python train.py --encoder_arch="mobilenet_v1" --model="model that answers yes/no questions on an image's attributes" --dataset="photos of plants, animals and fungi (iNaturalist)" --train_examples=38949 --image_size=64 --crop_scale_min=1 --horizontal_flip=true --translate=0.12 --color_jitter=0.1 --questions_per_image=8 --encoder_norm="batchnorm" --encoder_activation="leaky_relu" --encoder_depths=[4, 7, 7] --encoder_kernel_size=3 --encoder_stem="single" --encoder_widths=[64, 112, 192] --fusion="prefix" --fusion_encoder_width=256 --fusion_encoder_layers=6 --fusion_encoder_norm="rmsnorm" --fusion_encoder_norm_position="pre" --fusion_encoder_activation="gelu" --fusion_encoder_mlp_ratio=6 --fusion_encoder_head_dim=64 --fusion_encoder_fused_qkv=true --fusion_encoder_bias="none" --fusion_encoder_qk_norm=false --fusion_encoder_layer_scale_init=0.1 --fusion_encoder_parallel_block=false --fusion_encoder_inner_norm=false --fusion_encoder_positions="rope" --fusion_encoder_connector="linear" --init="kaiming_normal" --residual_init="zero_last" --optimizer="soap" --beta2=0.99 --learning_rate=0.0017 --beta1=0.95 --shampoo_beta=0.99 --eps=1e-08 --precondition_frequency=50 --max_precond_dim=1024 --one_sided=false --adamw_lr_other_params=0.0028 --max_steps=6100 --batch_size=384 --epochs=60.1 --lr_schedule="linear" --final_lr_fraction=0.1 --warmup_steps=300 --weight_decay=0.1 --adamw_weight_decay_other_params=0
Rows from block 8 of the image encoder of a small model that answers yes/no questions on an image's attributes, named by matrix and row number. Each number is 128 + 24 x the weight over its row's rms, rounded and kept within 0 to 255. All counts start at 0. After the name is the row's rms in percent of the matrix's.
After each channel's rows are labels from the 100 images, of 14848, where the channel reaches its highest value: "top examples" is what is common among them; "patch colour" is the nearest of a few named colours to the mean colour under the peak. Only what is clearly more common there than usual is listed. The data: photos of plants, animals and fungi (iNaturalist). In brackets: how many of the 100.
# conv: pointwise conv (encoder.blocks.8.conv.weight, 112x112x1x1), inputs 0-111

conv.68 099 [130 112 132  96 134 153 128 134 115 136 112 108 109  97  80 139 120  71 181 128 100 125 118  89 143 138 109 141 172 137  90 154 133 126 137 109 136 105 164 131 101 150 113 141 140 138 151 148 143 115 112 125 106  83  94 105  88  85 110 166 135 153 101 159  82 138 152 135 145 110 157  83 124  75 143 153  91 115 141 160 142 122  99 154 136 110 145 117 126 117 133 118  89 169 129 148  74 116 133 106 100 152 142 130 133 155 153 137 124 119 138 100]
top examples: class Insecta (71); phylum Arthropoda (71)
patch colour: orange (32)

conv.90 095 [129  92 103 113 100 123 113  78 176 118 110 110 116 132 136  88 150 118 121 159 165 157 109 135 144  79 111 126  95  90 107 161 136 122 130 120 119 128 111  58 138 106 132 132 145 139 116 119 133 123  83 117 167 131 116 124 147 116 107 155 143  85 150  70 131 158 116 122 104 122  93 103 145 126 156 125 156 154 159 131 124 116 144  85 146  92 145 127 131 102 126 111 162 142  97 134 123 140 133 108 169 107  74 130 180  94 117 135 131 114 124 128]
top examples: phylum Arthropoda (67); class Insecta (66)
patch colour: brown (66)

conv.84 104 [113 137 124 148 135 146 102 130 142 117  87  96 128 138 168 115 132 190 118 152 120 111 152 143  99 126 158 164 115 130 142 152  98 103 142 105 132 144  99 129 156 148  95 139 127  85 149 137 162 145  99 152 110 137 147 112 149 141 100 107 139 108 131 126 134 138 132 142 108 128 117 173  91 116 133 125 111 118 101 107  90 174 129 114 174 159 136 128  71 141 105 128 123 137 166  93  76 105  90 102 149 103  85  94 152 115  99  99 132  90 121 158]
top examples: class Aves (86); order Passeriformes (52)
patch colour: black (31)

conv.98 094 [141 126  98 114 117 138 105 130  80 122 134 150 118 138 152 114 103 127  85  98  94 135 128 132 151 104 164 111 131 112 166 103 150 101 137 142 136 151 135 120 151 135 113 158 134 144 114 146 129 104 140 123 114  99 101 118  86  92 118 107 161 144 102 123 119 105  50 142 116  77  81  94 121 125 124 191 117 117 190 128 135 130 150 130 113  76 119 127 147 120 154 161 105 178 145 112 141 136 104 158  88 136 161 132 122 134 145 121 117 115 113 124]
top examples: phylum Arthropoda (79); class Insecta (75)
patch colour: black (33)

conv.66 095 [126 124 121 131 117 167 118 136 162 125 125 109 136 109 131 106 130 113 111 135 128 126 164  97 121  68 119 141  77 121 143 142 129 157 118 160 101 137 132  74 102 145 142 147 124 163 109 114 106 134 112 111 149 130 154 112  86 143 134 104 106 118 145 106 139 150  84 117 108  75 129 176 131 146 128 174 158 101 156 139 128 165 164 119 107 133 117 137 101 106 129 115  93 108  98 149 183 154 125 166 102 132 187  99 135 156 141 129 179 138 138 123]
top examples: class Aves (93); phylum Chordata (93); order Accipitriformes (25)
patch colour: cyan (90)

conv.111 091 [142 107 134 108 127 152 124 106 129 142 116 154 123 138  91 148 114 131 164 125 135 154 162 182 125 128 121 135 167 102  95 150 126 178 137 144 120 140 151 113 148 109 118 148 126 100 100 169 159 104 122 151 137 138 106 102 130 136 120 113 104 123 121 140 168 105 109 145 173  84 143 147 152 148 142 104  80  69 161 158 108 118 129 161 104  79 104 100 117 123 145 155 124 101 137 127 118 116 123 100 124 188 130 140 133 117 159 181  85  92 127 133]
top examples: class Insecta (59)
patch colour: red (41)

conv.97 098 [154 114 143 100 121 103 119 117 127 160 167 139 153  99 110 132 104 128 161  73 122 142 138 156 149 151 166 116 140 180 122 123 135 146 170 143 164 136 130 150 135 135 128 113 123  99 141 137 126 138 133 111 154 178  94 121 135 176 152  98 123 145 119 138 143 134 157 140 147 136  92  95 113 139 159 133  94 135 140 167 173 156 111  64 125 135 121 104 119 109 110 142 118 138  93 118 114 124  94 130 144 184 140 149 171 139 106 117 125 100 190 134]
top examples: class Insecta (63); phylum Arthropoda (63)
patch colour: red (37); purple (28)

conv.54 097 [153 114 107 109 106 110  67 177 150 115 163 113 140 133 121 152 148 125 200 109 135 141 124 103 171 112 108  90 104 138 116 165 107 171 104 149 105 156 114 149 173 122 128 175  85 157 137 128 111 117  97 132 137  65 141 107 141  80 128 145 139 105  98 122 146 141 127 133 103 116 105 134 143 128 131 142 128 100 121 142 150 119 148 148 140 143 163 139 122 116  97 113 133 120 143 159 160 154 178 118 112 110 101 144 137 142  91 142 138 137 149 137]
top examples: class Aves (87); order Passeriformes (55)
patch colour: white (28)

conv.0 096 [107  92 101 138 101 150 132  99 112 140 140 148 134 149 107 112  83 121 116  99 137 105 146 108 119 133 170 139 140  72 157 115 180 108 115 129 166 146 172 134 167 126  71 116 107 134 101 127 148 136 120 112 132 143  43 161 134 145 120  94  98 130 161 118 132 125 118 110  72 113 103 104 132 113 109 124  94 121 116 153 136 113 115 116 125 136 129 134 129 160  87 136 101 147 126 115 150 105 126 128 160 107 152 173 125 136 156 120 129  75 119 135]
top examples: class Insecta (83); phylum Arthropoda (83); order Coleoptera (27); family: Coccinellidae (25)
patch colour: brown (57)

conv.15 094 [160  99 103 157 145 119 105 138 114 142 134 147 125 144 126 110 120 108 135  99 127 119 117 143 119 154 111 122 152 161 110 136  96 158 141 127 138  88 118 115 113 125  91  80 128 108 142 144 148  78 133 111 169  58 157 152 145 128 112  96 138  81 115 140 154 122 146 120 136 152 151 162 118 146 137 141 127 157 130  82 159  91 139 126 153 136 157 102 101 154 100 168 184  71 101 118 109 134 123 156 119 153 165 154 135 119 129 147 101 109 146 163]
top examples: class Aves (85); order Passeriformes (53)
patch colour: cyan (25)

conv.99 100 [102 114 105 102 106  80 179 119 124 120 125 104 115 157 137  94  89 141  94 144 162 130 140 145 149 121 103 106  91 147 133 120 123 121 109  81 137 121 102 159 128 145 162 127 148 125 108  72 117  87 135 119 103 131 170 158 167 150 164 144 143 120  92 140 161 128 112 130 121 136 120 155 127 145 131 124 114 122 150 133  84 150 129 113 124 135 134  77 123 133 129 104 154 159 104 116 164 118 112 144 141 150 132  69 111 142 101 153 108 183 130  78]
top examples: class Aves (84)
patch colour: white (40)