Weights of a small model that answers yes/no questions on an image's attributes: 64-pixel images, fusion encoder norm rmsnorm.
Rows from block 5 of the image encoder of a small model that answers yes/no questions on an image's attributes, named by matrix and row number. Each number is 128 + 32 x the weight over its row's rms, rounded and kept within 0 to 255. All counts start at 0. Numbers have three digits each.
Before each channel's rows are labels from the 100 images, of 14848, where the channel reaches its highest value: "top examples" is what is common among them. Only what is clearly more common there than usual is listed. The data: photos of plants, animals and fungi (iNaturalist).
# conv: pointwise conv (encoder.blocks.5.conv.weight, 112x112x1x1), inputs 0-111

top examples: phylum Chordata; class Aves; order Passeriformes
conv.72:118104119173133056147083167124107154110091139133127137090070128158142134155079104108173129125168147143128157121146162106109076175163174112125100101116142130186132088105093162090104153122117154157131111092195154117150149043100095153146076131142131119142149147170078114111136103116131146140087173123015111134121144156120043100110115055126

top examples: phylum Arthropoda; class Insecta
conv.97:077174173148202135127125096103133132127146174160158132095174077069131088114125175123091110165112121109082139072112094100084102104125146155132142076085139092123112117162131150168089170114119168138105161090095111147101164181093110173153127148138118164137143096102118097187201078138201148088136108158092141099107195098116085102117132085143

top examples: phylum Arthropoda; class Insecta; order Lepidoptera
conv.1:134133163139132175125110121118147105101137102100147124182061072139087127118080095086054139127141132133125119112106123104155117173103107128045164119093092110133106144109126183131108078075123151149126089139107079112133087126133166092109039163174145115102198149161108116095162073152132203108123104157209198135134136121130147102109128125161

top examples: phylum Arthropoda; class Insecta
conv.86:129148176132118218159143142146069147102184146153100116077087101137128097135098119057121130149088059136119053199090157169157143093121100191159144089123169132096127095115130139117150185048095100113131138117139126153109183097082105152167097075171139075135131136080143086111136110185157153131113127167109137131123115134145151122151128112124

top examples: phylum Arthropoda; class Insecta; order Coleoptera; family: Coccinellidae
conv.23:146119137131102142185126105118139138067106119204121185161161143089089125104081174143076143213127139136126092148107136130137136168112157150150077090158160144139189138166155153103222172143106124169163130142102123081162144130106139100142126164116105140126173128191120097166155161214114146080180117151153158167148109123094113135099104134082

top examples: phylum Arthropoda; class Insecta
conv.18:171150129145111110154095097101129113156137149140117149136183145135108107131137103134084093132141175139105104138146100160124149129106103090129092121080105110115098136130077179130060123060145114184104186157096081128106104141063124113090115164213199121162113163152137113089144222153112159049149105158157127145064122152155109123112094118068

top examples: class Insecta; phylum Arthropoda; order: Lepidoptera; order Hymenoptera
conv.94:176107155124153134089141109090159133168100054145098103142112123142070092128158123079134172110155132173159146160104189087155108058189112063110082118185112157083158136116140166071103102122107126159124175158100120146097158131136118115122169118051151151103151139130100134132163136142194110143132117224119076111105152129128152186146126096122

top examples: phylum Chordata; class Aves; order Passeriformes
conv.49:214128074089119117120179103144111164137097154114130173102113134099079138108142148149129153093159192139185152141138136170139151123140106152128147178155170117071152167084166106122140162195137155135094088072148126134100122138169130076127152167087149082149110129154161162101106145075102149185151172151134108123145199148215107113116130141071

top examples: phylum Arthropoda; class Insecta
conv.6:098100220102074187146147121145128063098177067172143151167143128153171172082130156160162116087080106147074154123128096123111111141101152166121096137106078139141150197108112172115153116154145075149080143148145171112120118196123120120135130134112102077124145132183082084139167156150098105090179139147157143141117148150119178134147154122060

top examples: class Insecta; phylum Arthropoda; order Lepidoptera
conv.59:075173149121161132157128105148175201101187104148132140122097152132183063059151135082084137073142124085115140118120104152139117090197193152172120123129115148075098085144097094083099083109128159151099094120107166126115139141096093094105097157131151124176178152083137141115112129127144088214190098116107141097121089136100137118096084126137

top examples: class Aves; order Passeriformes
conv.56:106152152132157112182125139088098141115086117120160131103122124075085083134135056069125069086132124106144133052080185187107119123121090121161116132085179125116096114119172161101117078127113142163100076111106099156120134145118172159117158186150089117117140146154088095175054116094107139080132146147145178143083105199150074124092115155142

top examples: class Aves; order Passeriformes
conv.81:103088175097181109059163087090118079143152121131132081080180092098177209164113141119091126088127106096162112076137120118154087115142096084167160120128116093122120091123121070078111111167122116142121098089115123146187147052154188149159161123164149141100134145138165162188156142161117099156105150135125166099087127120160144136098200123123

top examples: class Insecta; phylum Arthropoda; order Lepidoptera
conv.55:167105157111148159153121069124061167055125073086187074140100119117091128091126137120127148137127209152143118147117133134103102102088113088111188127131107146103158111138107152144095127052147141120097120185108135127135102114165117162147148124130125134104196122167138066109183149168113137124108175146108174130204149057086127157097078109087

top examples: phylum Arthropoda; class Insecta
conv.29:150190139099114103154197075116101086082158121084117106139134109100162145161147174043079138143093077132137127138085167132062125179118136124130096096141106117152135144112162103129146164094122115144091125094089143168104206136103104126058097126139115126041170155170117139154078112181164174159144127113119134148209149104120144104138108134142

top examples: order Passeriformes
conv.103:042146124159078102124086164116072179181184172126129148132191094122114096100146174114083085136092133154104150099144129152144099165124142097102109168088158156112147081069168150237151148141133123127133157153222110109079143157136109122142110100160133126098101130106085093118129102137110124108137139125120177137111123135145096142153151050124

top examples: phylum Arthropoda; class Insecta
conv.0:111120114117103092089168105079139176171176055125103148161167101140097168092112131179168116151166160138070153174115101164129142102141128136100092188081141134119124125104151196133100155167114113110078100153167117148052178085132106117141109171108099152124121063125101141118114187125146117117154115081109108101209141152102162181073113123156

top examples: phylum Arthropoda; class Insecta; order Lepidoptera
conv.2:131151107048172149129096146124116177102159090151101080142206076114131105133112135106104075119159127119131152118132063096124113166093164131167080186097111096113128177166124163152151078118195104158087143081146121169115094160102139139106112152054060141066150094182114113097120113162142123088114102071144138141082155108096153157122148126131

top examples: class Insecta; phylum Arthropoda; order Lepidoptera
conv.46:176166142077156140189113179165094189146121099135105188138125080154097071127140113131117083124107106144155116176108089077145146145068148055127142118152113173135126178141132130138122079095060085225143136095134116105096120107098091110142114146173139111148160182104122097170134088159105102086100115128094125138104167140137152097119076147076

top examples: phylum Chordata; class Aves; order Anseriformes; family: Anatidae
conv.41:128128132198134114149098130120077171105124150145143072078174106116150086115129142076189148101172094108100091112097162114153107087170112126131135099060091146122201101141150139170183068178114152142181130199143118216066112130124171124135145138132125093116110164117150144076156129116140136083097155129130155102115121103048159107116149141143

top examples: class Insecta; phylum Arthropoda; order Lepidoptera
conv.24:160128104143227153087124130152167102128145144067179057102150123126102111117066116139137128162163185163132077170081125199133079117152108093101138125107133169138123131204095137127208099119058156144134086110096093112091178075133131138104107180161133099135111149119129101107155188126131140108154131153108125143172139104097106139102149110092

top examples: class Insecta; phylum Arthropoda; order Lepidoptera
conv.71:168124105084106084098085123125219073128138168119173117115098118110086154133159117149146102089127113133161117191137114125132074122147126131038143126108161230133123106154141113144086138127102124191090179114130094094160140120138115126112140158162107115136168114087097106180118167171105122140165159162140154102123119084082113074157083133209

top examples: order Passeriformes
conv.11:176122107132079165156069119118154114092075072096077074099153112113112137165089119190184058115168144113136112109153139205147120170163126113170091036144125130077129119162138075094119100163091105143120114135126162101157094124094094175168146127123148152161117142074156107131126138128125109119109090146124134086083071103128165077099136155164

top examples: class Insecta; phylum Arthropoda; order Lepidoptera
conv.57:133124184097154183109144108079096154169196100147086160117154117139114063173147120143107157104135173169067147147121173119080068105085069159132137149143112118092182069109100113157136128121120106064182116155136076111102123133183085154102129163159114149082121190110067129129150139146182128159111128144117132167154138052133131101109155141117

top examples: class Aves; order Passeriformes
conv.19:090146149145105071112150100104101176140137086128089137149079144120062158221123100138128146148178062151155122187164166065080081136145160158117062108129176127120160123150134129139134149093134121145169073136178104130078126099111094128202108124114189134155173081152088116111143139114066152132103135102118156120128118123168163088104112093161

top examples: phylum Chordata; class Aves; order Passeriformes
conv.92:119113180181127140054135122124090107153152123122095164118112125145109096157112084148168100072078103136192169119111099152108078121192169130167113166140133126162173138108153098105131184198130141159105092110105158117108106180134209102129155104137143145125136180073148145122123160092108140062146198187098148158176078131127149104089143137110

top examples: order Passeriformes
conv.77:126112129164165103140125085140216159155180155082124159121127172094132139077104087126173138145109165158134125109149083117168143086151147119116061117088051116184123128098086126125080094118149134113123187146157141129132114120091109109129089117143100140063122155086175093138138135145047120135144105143121108067141067117137119141084165213080

top examples: phylum Arthropoda; class Insecta; order Coleoptera
conv.20:096124152133142177098102143096146159093098136245100132091099097132137136176119086062107121176163076120129117136043119124082121134142123086128103117124153139132096171082116133098153114121148167085096094110108170095122096111119160196089134137087153108204144077119120096157148123163105116143124131142111158074085097175098092141162140137069

top examples: class Insecta; phylum Arthropoda
conv.38:065138147076159101121127163121104091104157174092085079125154112147086162087150133123053140170125113183099131167074169119128120110129162114134161133147042138131117136255113104161080131101152110093109132126171121110095150193122118162095117128124113110110092118107078111119105185169137113141109123122088179143098117140131122178109074131096

top examples: class Insecta; phylum Arthropoda
conv.5:084133088127108100184150096182101184154133130227142087084128108147117113163143075145103148129184067184080094193125140161063096118184117124109110123162155123148135112127130123144105134111122096109091074088178120094095135128143037142159104138149094128129125175124108136153152124098173146069097134120117157107085128173134116077104124128096