{"encoder_arch": "mobilenet_v1", "model": "model that answers yes/no questions on an image's attributes", "dataset": "photos of plants, animals and fungi (iNaturalist)", "train_examples": 38949, "image_size": 64, "crop_scale_min": 1, "horizontal_flip": true, "translate": 0.12, "color_jitter": 0.1, "questions_per_image": 8, "encoder_norm": "batchnorm", "encoder_activation": "leaky_relu", "encoder_depths": [4, 7, 7], "encoder_kernel_size": 3, "encoder_stem": "single", "encoder_widths": [64, 112, 192], "fusion": "prefix", "fusion_encoder_width": 256, "fusion_encoder_layers": 6, "fusion_encoder_norm": "rmsnorm", "fusion_encoder_norm_position": "pre", "fusion_encoder_activation": "gelu", "fusion_encoder_mlp_ratio": 6, "fusion_encoder_head_dim": 64, "fusion_encoder_fused_qkv": true, "fusion_encoder_bias": "none", "fusion_encoder_qk_norm": false, "fusion_encoder_layer_scale_init": 0.1, "fusion_encoder_parallel_block": false, "fusion_encoder_inner_norm": false, "fusion_encoder_positions": "rope", "fusion_encoder_connector": "linear", "init": "kaiming_normal", "residual_init": "zero_last", "optimizer": "soap", "beta2": 0.99, "lr": 0.0017, "beta1": 0.95, "shampoo_beta": 0.99, "eps": 1e-08, "precondition_frequency": 50, "max_precond_dim": 1024, "one_sided": false, "adamw_lr_other_params": 0.0028, "steps": 6100, "batch_size": 384, "epochs": 60.1, "lr_schedule": "linear", "final_lr_fraction": 0.1, "warmup_steps": 300, "weight_decay": 0.1, "adamw_weight_decay_other_params": 0}
Rows from block 2 of the fusion encoder, named by matrix and row number. Rows with one number belong to one neuron. Each number is 128 + 24 x the weight over the matrix's rms, rounded and kept within 0 to 255. All counts start at 0. Numbers have three digits each.
# fc1: MLP up (fusion_encoder.blocks.2.mlp.fc1.weight, 1536x256), inputs 0-255
# fc2: MLP down (fusion_encoder.blocks.2.mlp.fc2.weight, 256x1536, transposed), outputs 0-255
fc1.1073:125120132125047105137162095120138157120088118129120089144163137179150105151138130132136148155116078157116137108119091145124127131087074148147138108135160140157151115112116128131143100147127114132114117116135167118133117145118128149166137149146122107151147142145134101169122113117109082107086133151104100121150132172124150133101136113095140129119123123115149157111155140113122130142150128124135133136128123115126146145104157125131194123111162120134136129110114132187109104105131116160078108111112173080099124151097171131132145140148154157163127105126142135192142135124082130155116106105146078108124157179144108155098136096156172120155144098136131089078139118144095106142112088131128133144098122166145150142147138148134104108123106140112138136144139131123105096200146127
fc1.1074:115138122140083119118148156145124143103179116120191104134146152127070113134131140119087139088136085122117093148101149145150155128140111152144120129155113175136115125144141126144111173115117126119128095098171092139095121127160133121137133150141160117132143152119113142107104126125111101144173121126140121133087125159161172132171152133105101104103112122179142102141175124073124119124092130128172082109148103134111118076107090094119132140169127112165162179119128125153116155114157133107098124146130165138125122121135131094154136135139156137141127133170132129112121114130170113130137093144146132097093127153107143127170120104131122132115149140129186121088139130083147128153167137160128149131120147125132136144163106131091085143148135150163092084135150101099119123157107128
fc1.1075:133151144106145143165100097132157137116138112112080106147140158131188140125118166112119118123161181150092140132165156098141158122146143139119108134123119132142128100126106129145146135123145083120187075146102146138095141134102170137181151142094122124144132127139127133170120152065156127106150124147141104124138141104095120153130138131140142121144105156109140139139069105150119137144135111090114106093117116185104141134128131158172099118170105115110174132168113146173153153126109131104098136131120118109090132129122135114131107105111129121118167165114099137105117182115077115092143081143092123128144154155113115124146125118148164127138084151095162149092138140086116141122151177121151183134101099096150106159127118130112084136156168137148120174143162132119107129101155143
fc1.1076:101105213156141104148112127095164126127117144150111155078121161121124136108108145103159126119152155105138075128119146120126152114155140190162118122121145098162121147089126180114096152097132100162118162162148142122110141131123168124130118119102089181105113132155128137111107169109084120104147080069133132089145146135178113161110129139153111107147112103087118140097095107158126149126154135141111130128142126122161097121109112118118113103145135118094163125120137134141113146081138149136123117147121131108092096106131139130146101166104129119093146083131142140148161154149128169160135111152114116132129115125157125118124109183135121123107139119103115095156114124142161114109094130186146099095142118143108170137114100137115125118095154166131110127149141161100160119103161133
fc1.1077:113153140104102150148133127136093118113113110102105141157092135115128103082130096117115126119114130129141133164141153131153124134151136134133115113103164140161146085126131108147131100128125138140154185112144110122135126106138106180116102140167097140100105107102139101148151121140137112127138105132119145105122125164133171115170112077148120167119123139113153118137124159136142155138147149110134120168108127151158120117171115157110099116102177074127075119135152151114118135170123128137153120124117164116139123168158142144106139114127191134176166091159126163136129136098103109096129151102147095076132139124140143131128145138137154118169090130159201114094127132132112121115113117123092112127109079137116126137144072118159118171140137143139101156137120113112109132161110137
fc1.1078:148136116115069153119103147113143091103145176128121132131085084115089087115132127096183107185131110145139150131097106145121104123126140128124114169155111124148155116142081112115127119144117165171176153105131110130139139127094135106104119107088164111151130127093166112146127143150102151100127161131096084118134110089148092135124143136144121066153099157100141115103109132116114084150097129155154149148150126143121116107154075130128160159128157107105110207122138155145136138077102127124157133131145117098135148113134152130117114135118145122143112145109162118112132138126146128145151135161068152079122135112159159172197142148107144128114148106149156113151118109127155097115132119123114106120147195126150132134119129087137167113176115132116122118111125157144144108137136140
fc1.1079:126153162105163170171121094142171123172113109163142112092158134087109159149150119151121159079143074112135137128123123097125149142103115164131100113131105136121120121088110122120134154145156139132103118119133144127142143157141168119136134140150110148171129096134106155136117179109139146140150104123158170118137143103142119141116145122090144096130106139099130144092070118119083106110147139139147161099118172126132112137118118085107159181147165123129099175115084106123109147103138141108087136147095130111158123080134141148139065122160117118111170167138092137153161131091118129118173114138136086144122102173129130145142146119125145143152125103122169128122137119152145122122139160171108130109121125117174114150151107132160119129109134130112177104122160169119108148121106103
fc1.1080:157133162100109134132120070110149150124156142127116173153120144151078131176123130163110106121117086122131144169158151114148131140168181117144137178157051148105146158084116122116108155125152133092111137092124094139107164132116130134142135137141156129174100152122145124095101134107099141060121188128101131145123088120130126128137095123112118137139110194100130103127102124082154088100137094147133152168123126119087120126115133135141116137164130057186141128141203147132138143106116098125097158146132106098151126146148090126121128122150122122124156130142088098153084089110163120183131084133101105137126148094126151121121118116132178121102130158129110113106114097116069120151123124097107122144115155112116118180124132192124152124137155155137137156138108102166134078076129161
fc1.1081:117134147140150120154131107106174116142173133141217143144113129123109098111081066133134109147112150106130125131093088132097104087094143109103092163102122102140056134160168159147105108098134148151143122131160133123111133187154138132130129139133168120116142125151102161120140118110107108122132124134142129113144102131091140122136188174132143134129078149147082190094106124112120126155122111143123164107124106118177113082148148175094115124098127132099127137128128104150095117132139145140159132158137110135100130153103140114143147178166165145137133120108101114094114154134076111160175133119130127145118135088129107145159146125133164132153109186117163109145067098180131139143166095118145133095149108099145127170103133155130116135110121155125093185166112108149142108078111159
fc1.1082:130134156108131170137142151060173094160135089132134139128136110184153131120141113151139122144141135135137109141095108151125089105163147135081123127123154187085134128123071161112139109131134185112176148139135114117082159111145093163135121096099116125183135132110075160095142135121143122168136121144135108119122197099127098175118129134126107158137139114135117134124161153122127122144135140142104131134134146074121162092123125163146133122129075098159164174121144096095139158078081125099146124186105132109105115111142147092124146105114124156142127150120128087195132132165144091152101103076124123123107105144119102129151095156139155152155124112125137151151093137159103139090128123161108169131178138142115147161139122152125166075117099143091153115155142127162143147109085145
fc1.1083:141138134151123162152110133160134102113121091093134105101135094138086136138109099171130136121135124126179136158111096160141090142154155099133156092139157125130101103147141129144139124156144122119155120112111111157116156129104162144115136140121127128110112138125145110141133091137125135093140128112120061144107135095126102134146107104134114157067104181066120148136107117094134117104169139101116109113166123128155124098134108187086081083092116138118127117121125113145094172136113114102126137121137121167074124154113099123132122123169119140176133113099109139097119102121136095151115139137119150141118131121150132093156123184119121133170138115163116123136124084139078175138128080150165105138118132110114110162116081145155170135096120112093114126139172150112115102158129122
fc2.1073:111173129118094147141146140103125131110120126105151133162134135121116114132162126123127157114102148110130140141164150138120146091132112107116108117081118147091147128165162101139144099121130157124109169121148095122116121106141160121113130133142135140115122120077100170136125134099119114145093117128121148129143141157136178138171127115138103097112190135122144109146137109102100093132128108117118157117122122104156124157134124108133131136118121131084104143102131150133126146134145157106134075113116150123132141144166093127139117146144183110070119127109106121131116152092118122135117133143142123131109140121133138106154178114116136131118092116106140189140110121121133165106108080103095117142123101168086183147129121126160129161119139126117133107120127139129120170162119128
fc2.1074:065130136134154069152108089116156140110118117119143133111093094143102108174048120127104172118156132167111132103132150169154146166131126140154147137139094113136128113075116139147138124146182089105098175088101149123149123182069136177128111098134100136126107140063109140057098139147152135130101122126152127105111123100131180109120117116149136163086104137131128130113119130128137143138145109129145146127102134099125140093155138152127136148114132145126162127139142112165157114119135146154122081155071146109140155129139133127122116147129107131128146087117150102145119114100118123113103101120115068136093202084151140136125126151125099072106129118135103117152128134162153146131115160130119157167137036134107093105106181164146171096138125149139108204121127132159116121117142141
fc2.1075:126114120118156107113132184128115137100158114132117128099155127156165119095104135145160100120060140109145150135140129113101126126113141116086157125129136124106089141123130094124140108122087119134126134141159109135109137087080122121131127125120074121150129114105115126084123095101125103150121142145121130207154145096130147109113109092117120144138162146140200154109122158126134120128115115138102127172102124151108115157101104119126119145154135130148107146096135171146164117122139133115120145138157147127156088159112091132080159154127131152150102165126145140186137180168158118134132196174141108110137139174113118146137113107117143102142119133148134129128141095120129135138121091151096117159135106076077139146131138190122135087144119106099114081108128133177134116122113105
fc2.1076:110149097102118152148161113127143119118130143139135127143117088086118142097120129117102128137174121155150183116142144136128112088145140142125139117133128137101149115151127125132190121124119144121147145103125082158140116109165104118136154116163144138153097127109140111108116113117155133136135117162088113129088160141113115136174125132137120126116100130139126155140129125121124118123133142121136109162151092116120116121145132159133156149132141113120122143134093128156136134122107127134124134165119156123121158140144149149131144116144120132146110128148121144140147111158130143133120143158102096113113092134128125139135093117122167124099155111141167138178099165121122119109142110111128153146115161131125143123153135114105127121122120144091107143119116120129120142136148121
fc2.1077:112135147127137139136128130125102135124102149126132140157119151127124118115150117118164123154101127081142094129166105148110139104157143135123154139127093123142133144127080147151184131127145145106149084123110146144093122148116128130115153138086162097166125118200155116128136133121105128150138135118148097138141147111085143119099128123130126125115167163120198101104134128145138125135130126123140106144128149103111114136098102132126151121140115142107158110117121141100167109111155118127104113130143121151112172102110124137142162127129149132101099131145164092134150104148142105122143083138118115143116132140138120099121111150140166114123120129123111133137076121131140135124131179156134148130121147111117136114157155122122139117130147099139140108099118135112143102152123128
fc2.1078:161112110121132113103118127158132128132211148154132129102115133168119149188133099139097136102149151092126098148177149131138132132171122153123091135108135125144107126154120142116134130117130081126122141134171075133138116083164130099141121131136117121093140104113090170149133129121139135105127129111138146156124140131128137124169152119112140136113154096113141088140135114158121126130130124111157115129151141096161143171111134166142145102115140128094148136126116121097080130120127159076121131128113124141129088130135122098139107123128127132120137112127088131082085100138130134130140128120138135108107097124149128133097092127134142175182129145114118104128115172111105111120134088114134119119098105183140106118121119121148088157109168125104132131119148140105109149126110131
fc2.1079:112113138152137183131164104131151117132074137099113105124132159124121135127146126134082151136141123153114177119142145123111103113106133158122111111144140146136143138149117120128181145137156115149120161107113129116134093121117112119127142136142110137115133117113122144145118129090161099107147134153108133153133145148112120117140132098132142134100132093117117119144124068128113145116125144148122127131133119132147112146120121146144101119126137100132110128128119125148116107120124112119134180162191110137096148129167100133146146116152119133109129138109133125142112135175153103123148132114117140131156117160146115112127162119134149124131118119118221132152116123115130151146107076130125121131137107120144117135133117120154126120170160139118113113122150159102135139141136119
fc2.1080:125138123147152187089147052125231142104120156104121120124136141127174111170155151098153171133164168143134108114080153124151161131125125146149135141114112126111103090103053099113129120127094138148104083125160055155141109148153094151138146166142184149144147103144144191137156104100118133115139123094113113159121103164114120103119154158119154116121069140120103096125157099150114142141156119126082118160113123141121138139108136135099126129112130118130171122137139126135083122148133104113102139159210102156105096155159115107117138118131082082139134133086074157137134151137148149137102101134162093142145138099128116113135111118121188085136181138135167132167118105146120129138119118129120128118132154051114106153129111088148119099108162170148151123110136097149108126087109137
fc2.1081:167144130097124075129100148101103120118068128136116109138122108144132172158112171130122092116160100147098111097104132151119157076129161154120118148155149134153138147115133155111119140114118101096146168130149123143133139114139134140125123117162085141132160127168093099129103111137155106125140136106151097133113124086088126103150087103116128118151118128172142121115138168130125133146164117152109118143152117101139126098128130115156138125101138107132074168108152114128147136156124115137129120110191150119173088122111155133130117115132145138110120089175128121081107116133196130136109180111145164104109084141107131141120131131112140123117186109137149125135149154122141143119119099111104110146142144152132140103166107117125127136122115133164132109101143068091145129138144078
fc2.1082:141096123165119166131114083127154121137124117103131151110139140135151113156151118137117119089155132113120145123091150138159126059138097150155116125127111122126139126124087151116168114144154120128108148144118110151118101080155148121120124120154158150125127116138166111123109108139134137127148130124113128141114122128140094129112104142121125121137158131140096068139127068093114123100154124113143104129120129125138126139119136153114097127116142136122137144097132144176072123147126106126112130134152155138084131119127127117101111116111125116131126139085092128092135091144122142135105124121110115125154106161148120113163115132146180096124170132121201141156088151134156127116112107113125141148133127083134126129107135080134119154127142163122132131131141114117146158139145143
fc2.1083:122185139110109178135140110135130141143126087079099126129138116098112082095101106146118118136178132116070119173085134099115123077137147158147128144137123189140146122112133161140121103158136138154106139118129140137111113112156139121128130112136126129122161108170152093150117114135126134138138155145114144154150101137164103157117162123122127116097153100147156139126129096141110132138164131130118150129099123154114146110126116123135119140114169090125123134180129124127141110123122138147088162114142095137095190135139114148131098107116086124143150174114126143099156124131119142130103103111103108130162113165102111147179095124151156141132135155136148134132159135129140136110097091087098134130109099140158113146113155113101141116132130156153101129145119109146128146130129151